Weights of a small sound classifier.
Model: 29.9M parameters, log mel input, arch transformer, norm layernorm, activation gelu, moe expert_choice, num experts 16, width 320.
Training: adamw at rate 0.00073, 5900 steps, batches of 256, held-out accuracy 97%.
Data: trained on short read English sentences (LibriTTS-R), 26041 training examples, 58.0 epochs.
Rows from expert 12 of block 7, named by matrix and row number. Rows with one number belong to one neuron. Each number is 128 + 32 x the weight over the matrix's rms, rounded and kept within 0 to 255. All counts start at 0.
# up: expert up (model.blocks.7.mlp.up, 16x320x320), inputs 107-213
# down: expert down (model.blocks.7.mlp.down, 16x320x320, transposed), outputs 107-213
up.269 [165 163 155 119 154 148  75 130  94 127 191 162  79 159 100 137  78 162 119 144 164 195 133 129  80 173  90 143 139 150 151 178 181 127 133 111 165 149  74 179 130  77 131 147 136 187 100 128 186 183 117 160  88 106 107 166 163 158 117 111 114  97 135 157 134  94 154  87 154 121 117 138 119  92 154 196 222 127  70 113 150 164  96 127 170 172 118 132 138  74 119 135 100 142 121 148 111 146 111 100 191 150 140 100  89 136 114]
down.269 [ 61 120  89 143 118 131 122 136 158 117 141 141 125 100 158 112  99  96  70 130 119  99 130 169 104 109  78 117 136 129 142 137 147 161 164 128 120 119  81 161 116  93 167 127 142 159 120 122 124 101 137 146  98 151 109  98 161 154  96 190 135 131 156 136 127 125  86 133 131 113 171 140  88 130 198 129 131 112 108 189 100 147  96 138 158 151 156 158 125 145 136  85 143 171 123 112 205 119 137  80 152 101  83  89  84 131 120]
up.270 [179 154  94 123 165 139 133 150  98 183 157 146  74 175 102 120  70 120 152 121 178 173 158 115 101 145  88 131 107 150 158 154 194 155 142 126 178 213  38 158  69  67 143 146 128 165 134 146 197 185  56 139  55  99 103 133 135 113 135  91 127 114 106 169 122 112 165 116 181 129 114 152 139  96 167 196 219  82 111  79 153 164  96 116 184 138 145  97 161 127 128 137 109 147  97 103 170 192 113  84 165 161  96 153  74 117 129]
down.270 [104 184 161 126 143  77 145 142  95 122 121 114 126 167 155 124  75 113 139 120 147 112 159 117 138  78  74 140 147 143 169 127 184 134 151 101 152 102  99 148 133 100 165 126  83 137 148 150 145 139 143 101 117 145 173 155 126 135 150 157 116 125 109 120 136 174 120 156 105 139 150 126 109 133 109 155 123 150 121 127 128  85 101 147 157 149 132 112 129 159 140 146 111 108 162 105 142 121 130 127 131 115 115 122 152 148  98]
up.271 [139 162 134 101 166 137  98 162 141 145 146 161 106 111 127 137  90 155 153 112 193 161 130 123  71 185 102 110 110 156 131 190 125 128 112  88 129 158  94 180 122  63 127 135 118 140 127  91 141 149  99 170 125 128 103 150 161 128 164 123 134 129 152 167 114 102 156 147 130 101  77 149 106  69 149 179 134 113 100 118 161 143 129 121 175 168 112 126 141 135 135 124 113 148 129 123 113 148 134 113 182 177 133 127 155 100 114]
down.271 [ 98 111  77 119 105 117 117 152 159 105 134 119 120 151 186 130  81  91 123 156 104  92 133  85 125 158  79 157 153 160 134 124 141 157 143  95 161 108  82 143 121 118  85 158 170 178 109 118 146 124 150 177 105 109  56 100 148 145 113 156 128 139  90 132 113 159  94 145 131 139 158 115 101  98 132 167 129 154 160 153 143 156 156 115 145 166 109 111 102 109 139 134 115 143  73  66 124 106 154 143 106 105 147 118 138 133 163]
up.272 [133 194 170 181 152 127 152  97 141 128 104 133 139  93 116 137 114  54 113 164 151 122 115 112 116 177 110 103 148 157 120  83 118 125 122 116 101 119 127 164 113 120 120 117 138 129 129 127 104 135 133 115 156  94 120 132 106 125 135 132 163 163 123 136 117 145 138  79 159 148 128 139 154 155 130 162 126 102 132  94 125 151 123 151 166 117 129 106 108 170 113 183  95 149 138  94 131 120 110 125 131 133 103 115 160  84 105]
down.272 [109 147  99 125 147 131 134 110 102  98 135  86 126 118 116 105 101 140 176 149 140  70 141  61 129  62 133  79 124 135 103 105 160 120 102 166  86 104 177  66 160 118 211 161 164 169 185 117 115 108 176  84  88 133 155 108 171 117 132 200 134 131 102 153 157 252 100 157 101 160 164  70  79  99 132 122 170 169  72 117 119 131  92  96  92 141 109 216 124 104 175 121 122 104 111 167 111 131 138  87 130 107  85 229 139 105 156]
up.273 [185 132 115 117 121 111  86 113  89 124 187 171  67 144  72 175  62 143 146 118 178 187 129 132 132 126 101 129 146 175 192 165 184 141  73 131 149 188  96 169  91  78 159 121 135 187 117 136 192 168 105 123 136 120 140 153 137 151 131 111 110 125 148 161 105 116 152  91 104  98 137  94 152 128 130 210 172 155  76 116 171 146 119 136 119 169 139 149 138 145 112 141  99 144 119 135 149 135 130 131 153 118 124 113 127  48 121]
down.273 [ 92 140 100 143 157 192  99 119  85 118 138 106 109  89 138 131  84 115 165 132  97 133 138 131 137 133 110 149 134 143 163 114 144 152 134 128 138 174 157  88 163 145 139  60  96 102 144  69 119 121 131 106 106 142 147 130 128 154 109 130 142  96 102 146 166 110 122 148  82 120 159 121 118 107 129 158 113 174 163 100 150  89 150  91 137 132 131 208 158 145 142 111 100  72 108 166 151 113 128 122 166  80 117 121 125 151 154]
up.274 [170 153 120  99 172 108 108 111 108 145 171 112  63 152 104 118 107 155 150 180 167 167 110 146  89 144  77 131 126 151 115 179 163 129 148 115 166 203  70 165 113  68 129 155 137 154 105 150 175 181  81 124 116 128 109 110 139 143 137  87 137 120 160 111 106 128 180 115 141 127 123 122 160  69 180 140 158 101  79 116 165 155 120 124 158 145 144 115 167 110 126 136 133 145 106  92 103 158 136 107 162 157 114 128 117  77 111]
down.274 [117 117  82 135 158 158 143 124  87 116 123 141 100 130 129  83 156 129 140 135 129 157 101 105 106 156 157 109 107 125 119 113 155 123 159 126 147 125 110 133 114 110 176 111 192 159 104  95 108 137 161 116 110 129 110 114 135 119 148 122 108 161 108 139 156 149  89 116 150 131 154  92 122  91 118 149 160 125 132 138  70 150 115 124 113 124 145 135  96 113 150  88 137 138 131 138 120 125 103 125 133 108 122  68 117 113 167]
up.275 [173 152 134 155 136 158 102 119 113 146 180 180  74 129  90 131  94 125 138 119 155 161 146 152  72 138 102 133 136 158 160 154 200 127 118 115 178 185  80 163  94  68 129 164 152 147  85 139 137 141  94 138  83 108 125 138 150 128 142  94 141 143 143 138  88  87 163 105 138 102 109 125 156  86 151 140 163 128  96 121 188 153 120 148 162 129 133 138 120 124 104 135 130 152 109 119 159 147  99  89 194 138 145 131  97  57  92]
down.275 [ 99 159 111 155 165 131  76 130  98 129 160 129 130 109 174 138 105 121  61 121 161 162 145 150  95 154  89 120 114 154 148 139 189 148 138 159 150 127  94 153  70 153 100 132 139 136 117 127 152 121 129 158  74 130  63 104 171  86 124  63 146 146 132 142 139  63 132 144 130 152 102 113 136 111  71 144 170 100 160 123 146 166 138 174 150 204 133 103 186 131 115 123 126 178 123  24 123  93  83 140 127 142  95 121 100 122 123]
up.276 [164 143 136 128 189  93 117 131  95 152 187 136  97 178  86 108 139 196 129  79 173 205  73  92 104 146 131 159 177 164 171 158 153 105 109  75 131 158  97 160 109 124 160 130 156 166 133 165 140 182 144 161 112  71 136 159 152 146  96  75 157 119 127 123 133 127 131  99 114 141  73 137 139  85 114 171 154  92 143 114 148 158  89 158 179 178 174 156 131  61  79 136 103 167 113 117 147 151  92 115 155 189 117 216  74 120  98]
down.276 [125 104 139 214 114 106 147  50 126 172  89 163 157  99 107 172 104 173  87 160 121 129  87 124 106 169 102 107 133 122 126 101 152 131 114 118  64 144 178  93 151 164  17 103 104 134  73 177 130 136 135 114 132 154  50 123 103 185 151  43 155 105 115 135  85  71 154 128 144  66 172 158 124 119  70 134 144 178 136  49 126 135 139 131 133 147 168 125 136  95 136 103 200  87 137 135 149  81  97 146 175 125 158 165 113  97  77]
up.277 [114 145 126  93 152 122  88 129 123 138 165 149  63 154 116  93  97 125 139 101 134 179 169 143 112 179 115 149 115 177 122 169 176 116 108 110 138 170  75 150 170 117 145 162 167 188 105 158 141 157 108 174  90 115  77 116 133 142 140 119 140 105 115 143 105 136 173  83 119 108 150 153  99  90 168 182 175 122  99 141 157 148 106 132 127 158 130 151 188  90  99 120 129 138  90 117 169 160 105 106 177 193 102 122  93  83 109]
down.277 [119 165 124 122 118 134 142 123 159 134 139 137 146 153 134 147 122 105  90 140 108 133 131 204 154 147 134 127 101  95 133 114 146 180 102 195 165 161 120 170 128  98 154 172 146 179 132  87 116 102 159 114 126 125  62 128 168 187 113 131 143 136 154 159 109 121 123 143 147 139 108 117  71  95 181 137 151 134 141 155 143 140 154 117 107 152 134 141 157 156 187  90 114 159 122  84  98  76 117 111  93 132 142  73 103 130 195]
up.278 [167 136 115 113 113 134  90  93 110 147 176 138  88 180  83 126  96 168 124 120 169 137 147  89 117 168  60 158 142 180 189 166 176 129 121 125 215 149  98 131  88  91 104 189 129 165 135 160 151 171  99 130  79  84 158 152 168 121  98 103  75 118 150 116 117 108 158 136 133 144  96 146 144 121 142 159 149  90 102 121 153 166  88 118 154 201 167 125 159 118  95 132  96 184  94 107 126 162 134  70 176 119  88 165  82 116  60]
down.278 [105 148 116 182 149 127 109 131 140 113 160 136 115 115 140 102 104  81  86 146 148 126 108 144 124 179  96 119 183 117 135 196 188 172 124 163 111 130  69  96 121 121 100 123  95 172 121 111 139 137 131 107  94 134  95 161 149 127 124  95 152 142 112 168 106 120 159 112  90 116 153  82  77 129 113 151 119 132 128  93 120 159 124 155  73 137 185 130 161 121 172 103 160 110  71  68 110 129  92 107 120 101  84 101 106 122 151]
up.279 [175 146 124 142  99 173 116 103  94 133 155 155 100 143 155 105  99 122 104 135 177 161 141 100  82 145 108 152 124 177 145 167 193 150 120  95 165 170  76 153  99  86 128 168 114 141 125 123 153 167  81 139 107 126  96 166 146 100 144  92 141 118 161 106  83 111 161 138 128 107  99 132  99  95 123 141 176 123  99 124 169 156 102 119 152 153 149 127 143 129 111 134 104 141 106 117 126 155 132 112 160 161 158 137 115  92  73]
down.279 [108 154 109 165  98 121 111 121 150  96 158 124  99 126 150 134  76 105 114 131 103 100 136  95  93 112 156 129 153 148 145 145 186 129 103 128  95 179 131 176 132  98 182 150 103 149 114  95 144 146 137 149 138 162  95 121 175 161 127 134  91 143 118 207 132 122  87 151 127 126  85 107  74 157 169 154 141  91 145 131 131  97 125 147 137 137 158 141 119 112 157 101 142 155  86 129 140 102 124 167 125 134  87 104  71  88 115]
up.280 [165 150 105 121 137 118 116 116 101 120 143 142  66 169 134 141  46 160 127 147 174 164 101 103  93 153  80 148 151 171 140 150 223 173 122  96 157 184  91 163 123  87 117 125 138 182 107 158 189 158 104 151  90 125 104 138 144 114 121 102 146 106 147 111  92 128 158 104 148 123  82 145 163  97 159 191 147  80  83 101 161 135 112 124 163 152 126 124 135 146 127 140 128 128 102 135 167 154 140 142 156 145 137 125 101  69 115]
down.280 [112 113 135 150 146 112 100 157 136 145 151  43  98 121 171 138 110 130 171 122 122 141 101 107 125 132 112 122 173 130 157 118 121 148 111 117 144  99 108 160 118  98 150 122 147 134 156 123 137 108 134 145 111 154 122 150 138 161 113 160 120 131  96 143 112 165 110  90 124 138 110 113  82  90 147 119 128 144 137 163  63 171 109 121 140 105 173 135 180 124 149 131 169 160 116 109 117 108 129 138 133 131  96 121 123 126 157]
up.281 [141 149 126 116 159 123 113 132  92 121 154 166  62 167 129 159  62 116 125 145 175 174 136 123 109 149  90 141 130 143 172 169 177 122 107  92 145 193  87 162 157  86 107 162 129 138 114 143 151 159  61 136 122 140  87 154 111 128 114 117 113 113 145 144 107 131 164 128 138 105  95 152 132  91 153 187 148 152  94 116 182 146 119 129 110 208 121 128 165 108  70 159 119 141 150 151 169 157 136  92 185 155 129 112 110  85 115]
down.281 [113 132 154 161 152 170 115 124 166  72 151 125 133 160  99  86 131 112 127 110 117 124 109 136 128 130 114 127 184 135 156 101 155 143 133 156 140 171 101 159 129 131 134 133 174 120 123 127 112 121 122 152 116 185  90 107 145 121 124  99 177 114 125 167 167 170 113 174 137 146 176  77 125 137 161 148  92 185 129 132 139  95 140 141  92 141 126 149 146 184 100 126 149 140  91 131 130  97 145 113 137 151 102 109  91 102 119]
up.282 [147 196 146 114 170 164  98 145 120 119 124 143  68 157 123 147  69  80 111 129 173 155 119 113 109 165 102 116 109 138 184 147 158 141 134 115 151 183  97 130  99  67 111 162 142 181 136 142 139 170 112 174 129 103 118 131 131 112 128  82 110 128 137 147 133 151 155  73 108  86 125 133 137  77 107 186 133 125 119 115 184 148 125 113 116 156 135 112 140 141  89 133 124 140  71 122 144 150 117 111 155 135 155 102 126 104 112]
down.282 [148 143 137 112 119 148 100 160 157 128 141 121 121 102 148 115 120 107  99  80 144 133 123 166  97 148 105 113 162 155  92 153 122 160  91 133 140 113 114 132 153 112 122 151 173 169 131  89  98 140 138 119 143 156 109 119 129 168 125 156 106 128 125 152 142 140 128 129  94 124 151 148  91 130 115 154 182 124 194 157 154 180 123 138 143 135 150 110 151 106 137 103 112 178 113 130 112 137  84 105 148 139 109  59 170 122 119]
up.283 [146 162 118  86 168 108 110 124  84 124 176 161  73 143 114 193  82 128 150 154 152 144 129  99 111 162  87 143 132 166 178 168 147 135 136 123 149 172  91 156 117 103 124 135 148 188 112 146 143 144  58 169 105 132  86 173 179 158 159 115 156 113 138 166 132 122 145 130 107  84 102 100 135 111 144 159 181 102  69 109 178 180  90 101 175 162 110 115 159 116 132 127 161 149  87 129 133 185  86 111 160 137  96 150  99  84  95]
down.283 [105 115 139 141 186 133 156  96 148  90 181 140 150  97 133  98 142 110 118 127 169  91 122 155 143 166 122 105 134 173 150 129 107 127 181  96 154 147 121 133 150 112 198 149 125 159 124  81 186 123  58 130 145 108 150 173 162 141 130 128 118 142 154 117 133 118 115 120 123 113 137 167 129 106 130 140  97 140  95 110 134 134 108 123 130 125 167 138  95 140 124 138 144 134 143 144 145 107  95 148 132 123 133 123  82 127 105]