A small sound classifier, trained from scratch: activation gelu.
Rows from expert 8 of block 7, named by matrix and row number. Rows with one number belong to one neuron. Each number is 500 + 25 x the weight over its row's rms, rounded and kept within 0 to 999. All counts start at 0. Numbers have three digits each. After the name is the row's rms in percent of the matrix's.
# up: expert up (model.blocks.7.mlp.up, 16x320x320), inputs 0-106
# down: expert down (model.blocks.7.mlp.down, 16x320x320, transposed), outputs 0-106
up.249 105:507457514515480498525497497519493514496509532492495450552487528464518488537485521463489506531489464465511492485503488476490538532533536488496534493501474462477464471463504488463502506480486490446507500503572489500487522521502473548494494481513505486535514529515502493496485507507425497491480465472458499467507454536464531
down.249 107:516497522446501504523519498486539538470468508493470551480512455473493428525507504486521488534520468499526497489473509507514521496517483519491488539522497503489506492473495535525443488478499508531460501499497502453509474500483480456510476506467500461537487549495481487454523437481484560553540517505511493497534474563486497
up.250 091:487507562508515542522520536480512487485495497486516508528511491470525537517496480477503527524493477523542549504513427488522515502533486425487482527536507498518479491498464457529491480517485501504491511505489465489523467487495489507527522499436551528501456490492517521491559469471506513505488455515476489527501490497502464
down.250 096:520507529539485507556542560478502505429483505492442468483495534458479468505549486501501504494513488477499518433520487521418481498465471502526471505461483480495531484488526471503500524505519483458461454490491467470536465522491472494511506487510499516531483479492503523510547481526525518467534518484501472499501498502473442
up.251 091:477562452563496481518480472480459507490498490464487499517488510516533566450499521474495522442475489514491492493483510501526500460541485509484536494497490505495487498482529515488508492534492515518482472489496482482470486506517515466518461517510475487479488554528486507514510521503487503470544502499480527493470491538521521
down.251 104:526444540462483516490486462505527528515530503501530506524545463468530476487498481485480506473516490520487501465491494489471478523474524512478509529504478527571474452522559557490465508479482497498495499505502465498506461495529500500516472524507479502501511501472511540553468470529504503500474495472494466530501510496476495
up.252 099:519466487493497497485510504486469464478483507471506511480515500518529534495490523520471481526480500469495516485486511523498492509520494485532486514492529483530546542478512526497520499461486503503509487497544526479529526502525513496514514516511494449497493494502529491452512520507490496477522502497478474506507510483446469
down.252 086:527491542498542520512544530536516512515483503492510517532517540493484490501519484548487503519511488541483491447502508521496503527551497473540496504504459468462502468506505482508498454473508534511509531509473483511532498456530494527472491486532481490577502515485524515489511494511517469517479526498500521532558480488535471
up.253 089:504540515519492475456489562464512490508516535479532554468499493527484497494501516559467481476500516479518503500518505502494526480495509522486497509463497493462487469531481483487509488466465527516485471501502443463475555535523478503461427496502498512476512543513471476463528493485542503517597472523501498544473516508457471
down.253 091:514476520470497475488495458531468544483475457517528478539528471532494523508544486477486503491484500480527491535504469478471493482521531472498514484469481476507514469486488499536521508507500537451505472448506498513480496510499513444480491491502495455470474505502453515477471470507506517473552506507501467484499531514490484
up.254 129:506508506533497501497450498555469518468542453487497466531497460518516510502521500497520513490494505486496531518506505473487491492505493519491499468521499490481459520505499466495485485475489523440504487459494505475519487508447518509484518473521486516531510514509482497509502556514476473485530471494463478529516483501522533
down.254 116:486494495455520563477500502495540513465480517527482505503479465475468486512509498505499528512522491501551516482459477528516472454501517512512452513482455530480464513496534500482505447481506498529467539518499509498505498478482562493494464487486519527467480527473526517520525464489524510519508532500509497481565548528521460
up.255 104:471555508519522481497543543504531452512523495474528484524485486532518502496520500465507476488488515495519432512522476478521507508504512500538522484490458494499496454518498547528521486496501505490513551505458528483512470536445521511503479514497506482490543493475530538488508513493492528454480498520471518510500454473467506
down.255 089:459498492503493457518501482455485513549537471517539459505480484511553492528514522531491472489504562491516456472486488496506547518534497525528527516506443486488515499531527458482529478510536472509507528502479512481524474528491455474491486501487490510451484499539516514551470471568534516479495530484498517499493519448503456
up.256 086:537482498508528502521496532454521493507508529520502513507504516463450517491516542475528489503488478512488475525527483493505499520490522455530499508518485507544519533475461479514500493517535499511501506508512469504529479545505477520490502470453535456497535488493464479479489500448505489519509519467484509474499523477522498
down.256 090:482507511484508484484492547511529488533516452515517543435480490512511525485523482554505455526461523470512489534499504488519466500496463489468494502457508541494448479533508489474509480496487495465514483518499498492486490527523445483469503467470541496507522512529504532535514516468485541522494512478513469502479471503489517
up.257 090:501547504515483482548503479503559472493491545483513462515511509538497500500506508499482469489490514465464480509462511482478494539470487509494518488536485541528523543478491533522462509455485500479455528457496496534526515514474494501477453464491485526501520505477502448525485446478501506523496534459466547502495461481486495
down.257 090:476511468521459484489480527541488521575524501465469516510481539527534519484490498494531500494534508498531497490504527485510509510468458463526512535556483494518518487505519522539515457515460528469473501513525521520511449501501495460495535502515487462505529548519508514525486509463503471484489513483508530489476507498523515
up.258 094:489541536498502507495495492506497460546489491510518526502462460490514504475495489491507556511529501468503480508505488527516485454509506460515475494506527506519554530494482564553471517476536483499464525501498533491498471506521512468514497501507491440471491453510446504488541519519497534513535535470470504481507514505494478
down.258 090:495475465519491491499531490502513477487487517504563491502480527538520524462483489493465488506473477519471486504505475489481515506549464515482548478462505491496496482553531508552492539533523529448504529497505497477478536509506500502528488471489489468507451482493543483503449533512540479483496458485488552527497495515514499
up.259 087:488470494547497493505515496516501471487477487558543509478513524505498468494485497482494498488490484543478504514558502502540514509502502494493515513538464499508504533511523486556482431504468519497464471539497491500460515511489481530503505491516515503490493470514504465525490509534501485484476481514508456507485490545472502
down.259 089:516490486483498465496458507491450506500460512496443489510525507536503509516544453476512504486500502507468531505480490446515497484533499526496522533511505510458509524539475499529496483463522538516515491535453463502499504452462509459538490467495509490555526486490521502501499515518540466487500493450516514493491473522490588
up.260 099:512504473535566554479482514519479512498503552494560495493515528512510480526498490465505460527462483492468514535480508485437460493492483453512475529492508513526506483530501462532490490489482502507494467495502530514519496476457476477499478525487498502480468548504487504481505458524498482490469486498491467520483474469477531
down.260 096:527491500516512513499504523444462527518484497482495538478457539496496506560496536438490492501485492513496499473495482511491489492535487506485496475444505473473492512520525525501517506508445509516486455515481537481530466523464449484500555485495526501495533541505485527488508497489529538497528517492486484502488518489482464
up.261 088:512429538484500535503493496495522471494532531517524526468495524549494529511525475491512494492533471481510524479486452531513500529535497485477512472509471512519462499540478454502575470491486534492447496485479499510518471483503498504470495502568441480516531493521536492477504495527539526504510474538469526523511490532484487
down.261 089:478520506534494508468482497497460550489495548493503493541512488517485497531455456523498525458569516496480501513502509476496510476494500550507483555519510474499522521462520503505506479492498513533521458499509514536484484530490524455510523482503496484486527473517471461476513530549495535488503480493494527540521487524482520
up.262 083:452497544522490511500515487537507495502485502462523489464508541514486502492485539506488491516484514467488454483498472502515492492470552483480520500450491488498420463492501490472512470494485484484479508505470495517500554457500475533471458456473467515499508497507531519497554491513505511538529500530508564507457480504514461
down.262 089:490475526514466480481515504516545459521485531480505469503504517533511455499471515517491457478525515463487483453503472500514465494510471500495466472543459527495490500485529525515551475546512508521498497502511492486517486508501518489526483529465561465498517447499528510468497487523486501520477497511512483509484453534514517
up.263 094:468548521501508469509543464542472495497516472469475493493477536458534536496509484483482484484523501496513539448515499476520480493483524520458507489523500496498504469521487518476537507511487462511477506488519493515479521478517490482504488482515550513507497513528541556485493468498521515487488512517499520478484490494432513
down.263 097:481489518499484446539491479499465523542493459471492494461497493504492487534489490491519516502507529515514450531508501496491523481528481516500498470507475466473509508490531484496524487486503537542496467494497509509520521481539448524498501452534510506446484541504497501485486506473504471539495488494534460535502507498498464
up.264 091:472451480502516490464543539491467523485483522462477478475539494483459519505498534550489516489526479482522533457420527483467506497489482511444477486517522547497532509522486509505496481514494445498437468512507497514505513481520472489415505523518460507536498537515543490492514487497544561523473542538470507473531487495522502
down.264 086:511490515529498449475498506489501509491499522548475477471497514504496470463448518533483496497490485483478440548498496515512506482483482516482504525468511521477535461524505476560477515514461505486539519497526535463500514505526493475453538499493564498482532505493480512502502510480573506487510525507523487491470495497505495
up.265 097:498532528467500535454492484535494463486515492483547511487442494471486501479514511485517527516539485504446472497487505499509532507491498498461539493497453479477497504561490464486529510471484536529465492481491516534536512512480453528545505502484515446487512503524488467528458483498521516541438506497467518507465489471504493
down.265 106:529504485509495480501487497516521527554523469500494476540520548533502452503481542508551508524497509538492484504503522467464488483480479494494480481487477547491503528511528498536482486491490501492510491513487491483557494514471514495487534466465554488515500502486505528519521487506493479493434496531511485482508496483497468
up.266 097:522541552471465469532514543480470494492540497501511487532510488523561498497510520483510460511506528529513498524496513510490496469526548494481454526505519523492541514517495473501474522513519511520477469481490502471482504515538483507526470503491530496493523507527498555434485499484479524493497506453508464505493480517512520
down.266 096:506511476509541517517512498508495498533520505485536487442515513463516499496523536474501522486519520497480507473534522507472508508414487492468495488474491499507503477457584468491509465474471519571480477470449564478488519533519507456461487491504521522523505527464504507481480443483522496492483494523505484513545492492506490
up.267 090:517494514494550529503471469525491455484508456516500484487472514487520503486528495467512459476494511493495482500566477492513499543505504524515508530529504529534498450467534476509481530468481521511531516483485524474528520503501447516523478514528521471491525542496473520505439464480481530521538513513501478486493536552487505
down.267 096:520500502472490518525517536455509499519513500493472495462475508496522491488501493460556504446507474488485509486545481512501504517469550517476483468547494554498524491515522489510491470472492495516518482498453509482538487520470467503504468501477506498524482539512502488483495507538507508509521506518512520542493507496484456
up.268 091:505516471486517463475484526514460492506544514489519510506491506525532505490575488502512485541517499500500515506489498482479497524555492481480499460478509558538509472522546469513493525502480551485515473481503531571447516512477511474460474509480538482495507532544490492505497497494457527502468477483507499543492470502518495
down.268 091:436532540476507492491478468474477496520490528508495498504446550494528477505504512478501529503526486531463489496488507514492505576484514495527490484515509470490500498505527467516532471480488544475534482489516494536526506532500493521484486510520489542525560513459496506549489539474491537462538507528524508509513499488509499
up.269 102:485499527481501479480482528530480496471493502435519511459461456480468555494490489505524465492513471535466499493459514453514476491539529466482528489498484480465471462512523500479495479458472480452531505489430506550476493484511486530491484512509505474527504497515482455528539519481505494515505473489462486494504448502504513
down.269 112:507506534464530476460473524492422490521494488489437501482493504534473477460509513519513500493536503504511496484487508489478491514497544509496470518486488488488531515481520479506501472482497515504480477498511499478510528519528466478520465453502486492517500493470475500516483484522493516519468498538499527513497489521473428
up.270 094:479497530490500510504503499480494526523515483499490491500502515511511469533473487501502466520512485502468526500491508479503530482530523532496534515471447468480466458485500511501476471527467523518533488527504476512516466507495484497494515502453494532529532509508511521493467498479496476516459467484577477480478488497448543
down.270 094:511512477474522479507515488521491504505520552467473451488495488486479507513491478474487482528520507530483532477495525479447534487494468513503482489453510555525508489497511489507536491497482545508479435530496556466476462506497518507454493496496525510479538466453539520513489496531486528524499489484536466510483512464516465
up.271 100:541504510533503554512491522506473527537481494482474512499472483525484491500500493454549506475493524481479522497422498429498534487515482506493514497432530512496480458506512517532496474491503530495546501485474513533520491499530496524508507556491496468480504541546513456436458526476494507496479460487468484516557510483491495
down.271 092:501486452506535511536565547489504503502483484480525486502552506548489473512514490498480497495508546490507502485523527485490510506496466513508530495512481527485502501487478472515496512501454496498480485555487540498450501488550525511475529473465456492494543520459511491560504439478462571492464525513548475488491531544521531
up.272 094:524507505480473477464512526524472535491478418489505460469466468469511515511482490441466477490488495522501466484521470494501469491499483524504509525512482481524515498516541541484503485512508488464500489495507520491530510521503487485508499440494488501472493514525435536476494541557511437449423488425542489523501485563513478
down.272 090:479444510517520504489549527469510532504513533517484511461506512522470513505547487473456490465545471482462518484487493509527437505541488516517493510546523485471511500498487549538506499521512483496515495531502490527472533483496507510538468528503503509501495474498478516486489511503513450492492446518495504456530456520485488
up.273 092:498540531472512511533546467469515460527512486510471479521537489514552533493494526534500440562503516503484538505446484526517514502471459500506510494486486484558499491502488496477501483465514451484499482494506486515484473487475498484500513486559512495509505488529483468474472472496490543485514477515482462492531496535535474
down.273 097:515493528488503495484485467479466496506475507524487475485483503456454519490515502447484489528522478501495524469485520469446495515447471516496523510493486529522530479517469489537527456533499514488495479508493518506493493531495485512510486498472535463479518527481554494481494488485480468494511503468548464490504473539473506
up.274 133:466508548506516544526509534467507519492464478520498498537520500513531511532485501504501454514476528514489494473481465457464526515510449510497528504524433517469480449519509509521483463514466506461513510445499494538540486486440500463459500490480476508500530513477499518495489490506475523537491496436500443514545484489499494
down.274 131:518486550455503531479500476490501535510479533473466482517520519473478510499479501504539484534511496470483545449465506509534526469484513483488515462493455540497513522524492531539509465496491497540497514537520488452511474508501534506506491534496503480539495541503470530493516425468500581502510499494513501508514502484492488
up.275 094:485490515454480511524504522561490501521490504497523506498450543494507506532527489456502499492488514509501485564508522496481538488500527482506479493507468514537495480506535507513510532482486502484500485504475597484488504550510452536520470515505500466496532482522490522453455511497471472487489442532473506508470457499488542
down.275 103:487515522463512492482495481511466520512490520462489501526490530531476501478513491503517520516551530486482532491454488540482481473527531526521462454507508514508507471529522462536539501478505546540499436513471496463547500483526479502520481450476499524536497518509504503502495457517484519486512478503500496480533506478501455
up.276 103:509520518477505491523473491463471509462466484497491508498479460489497510502538512479509511545481520466522518496493543503511488550554504492532533509475451486481481505501470519491510463475466506507482510519495489536537539529514470461519479508507471450502489533520527514448457505501518497496499456450515461507520478502449477
down.276 104:507500517501506499495441543467522496504510513496556477496475577512484485510538531502492508514528496502478478451509451533508459487492472521551526518492513477510510490533531476500526500483506517462538478476484476485497478498511493495473488531492498509498503534464469479468483498525498480523488512550550498483490505498483516
up.277 110:475520507490507513497540509498496472459530468477476496502518499518533489492507495502542493516463496526507481494486515488468513449477518458500474471477479466535447507521493486522500503495475513487530491497496538486515495484484503517494547483516527474486507503538496495466534487485528490508510488443434479508483513502451500
down.277 089:540482509479497524524486532465492526440507508482499479499494484512467497455460516507505478506490508534538493514482490525488521462511503503500500500448495561515473467529527498550517539490507453457514476512519514513514522530479499481508444478486470556478491521520511519471492456503526482468521549526523498513529512547531494
up.278 097:482482495503507514489536478468540465525481440486547501494487473488488524514497509518524488517514489477515512521517528513465481540505517424524483495539512529450451511507486477505498509507534514474489529447529518481525501510491496512536462480512478526502464537521493492509464529517486497514503517496487529497501432532476513
down.278 109:501450497472481530495451469477527522527522511495488495487469543526471464519530485482509563504512503504485483467456541487471502508453523508525515501508492536488501517490506478533524488526502571540457502529511472450568503515525523521500557493507527507519484493517547495497484504486506497467490484491524461479504484485474470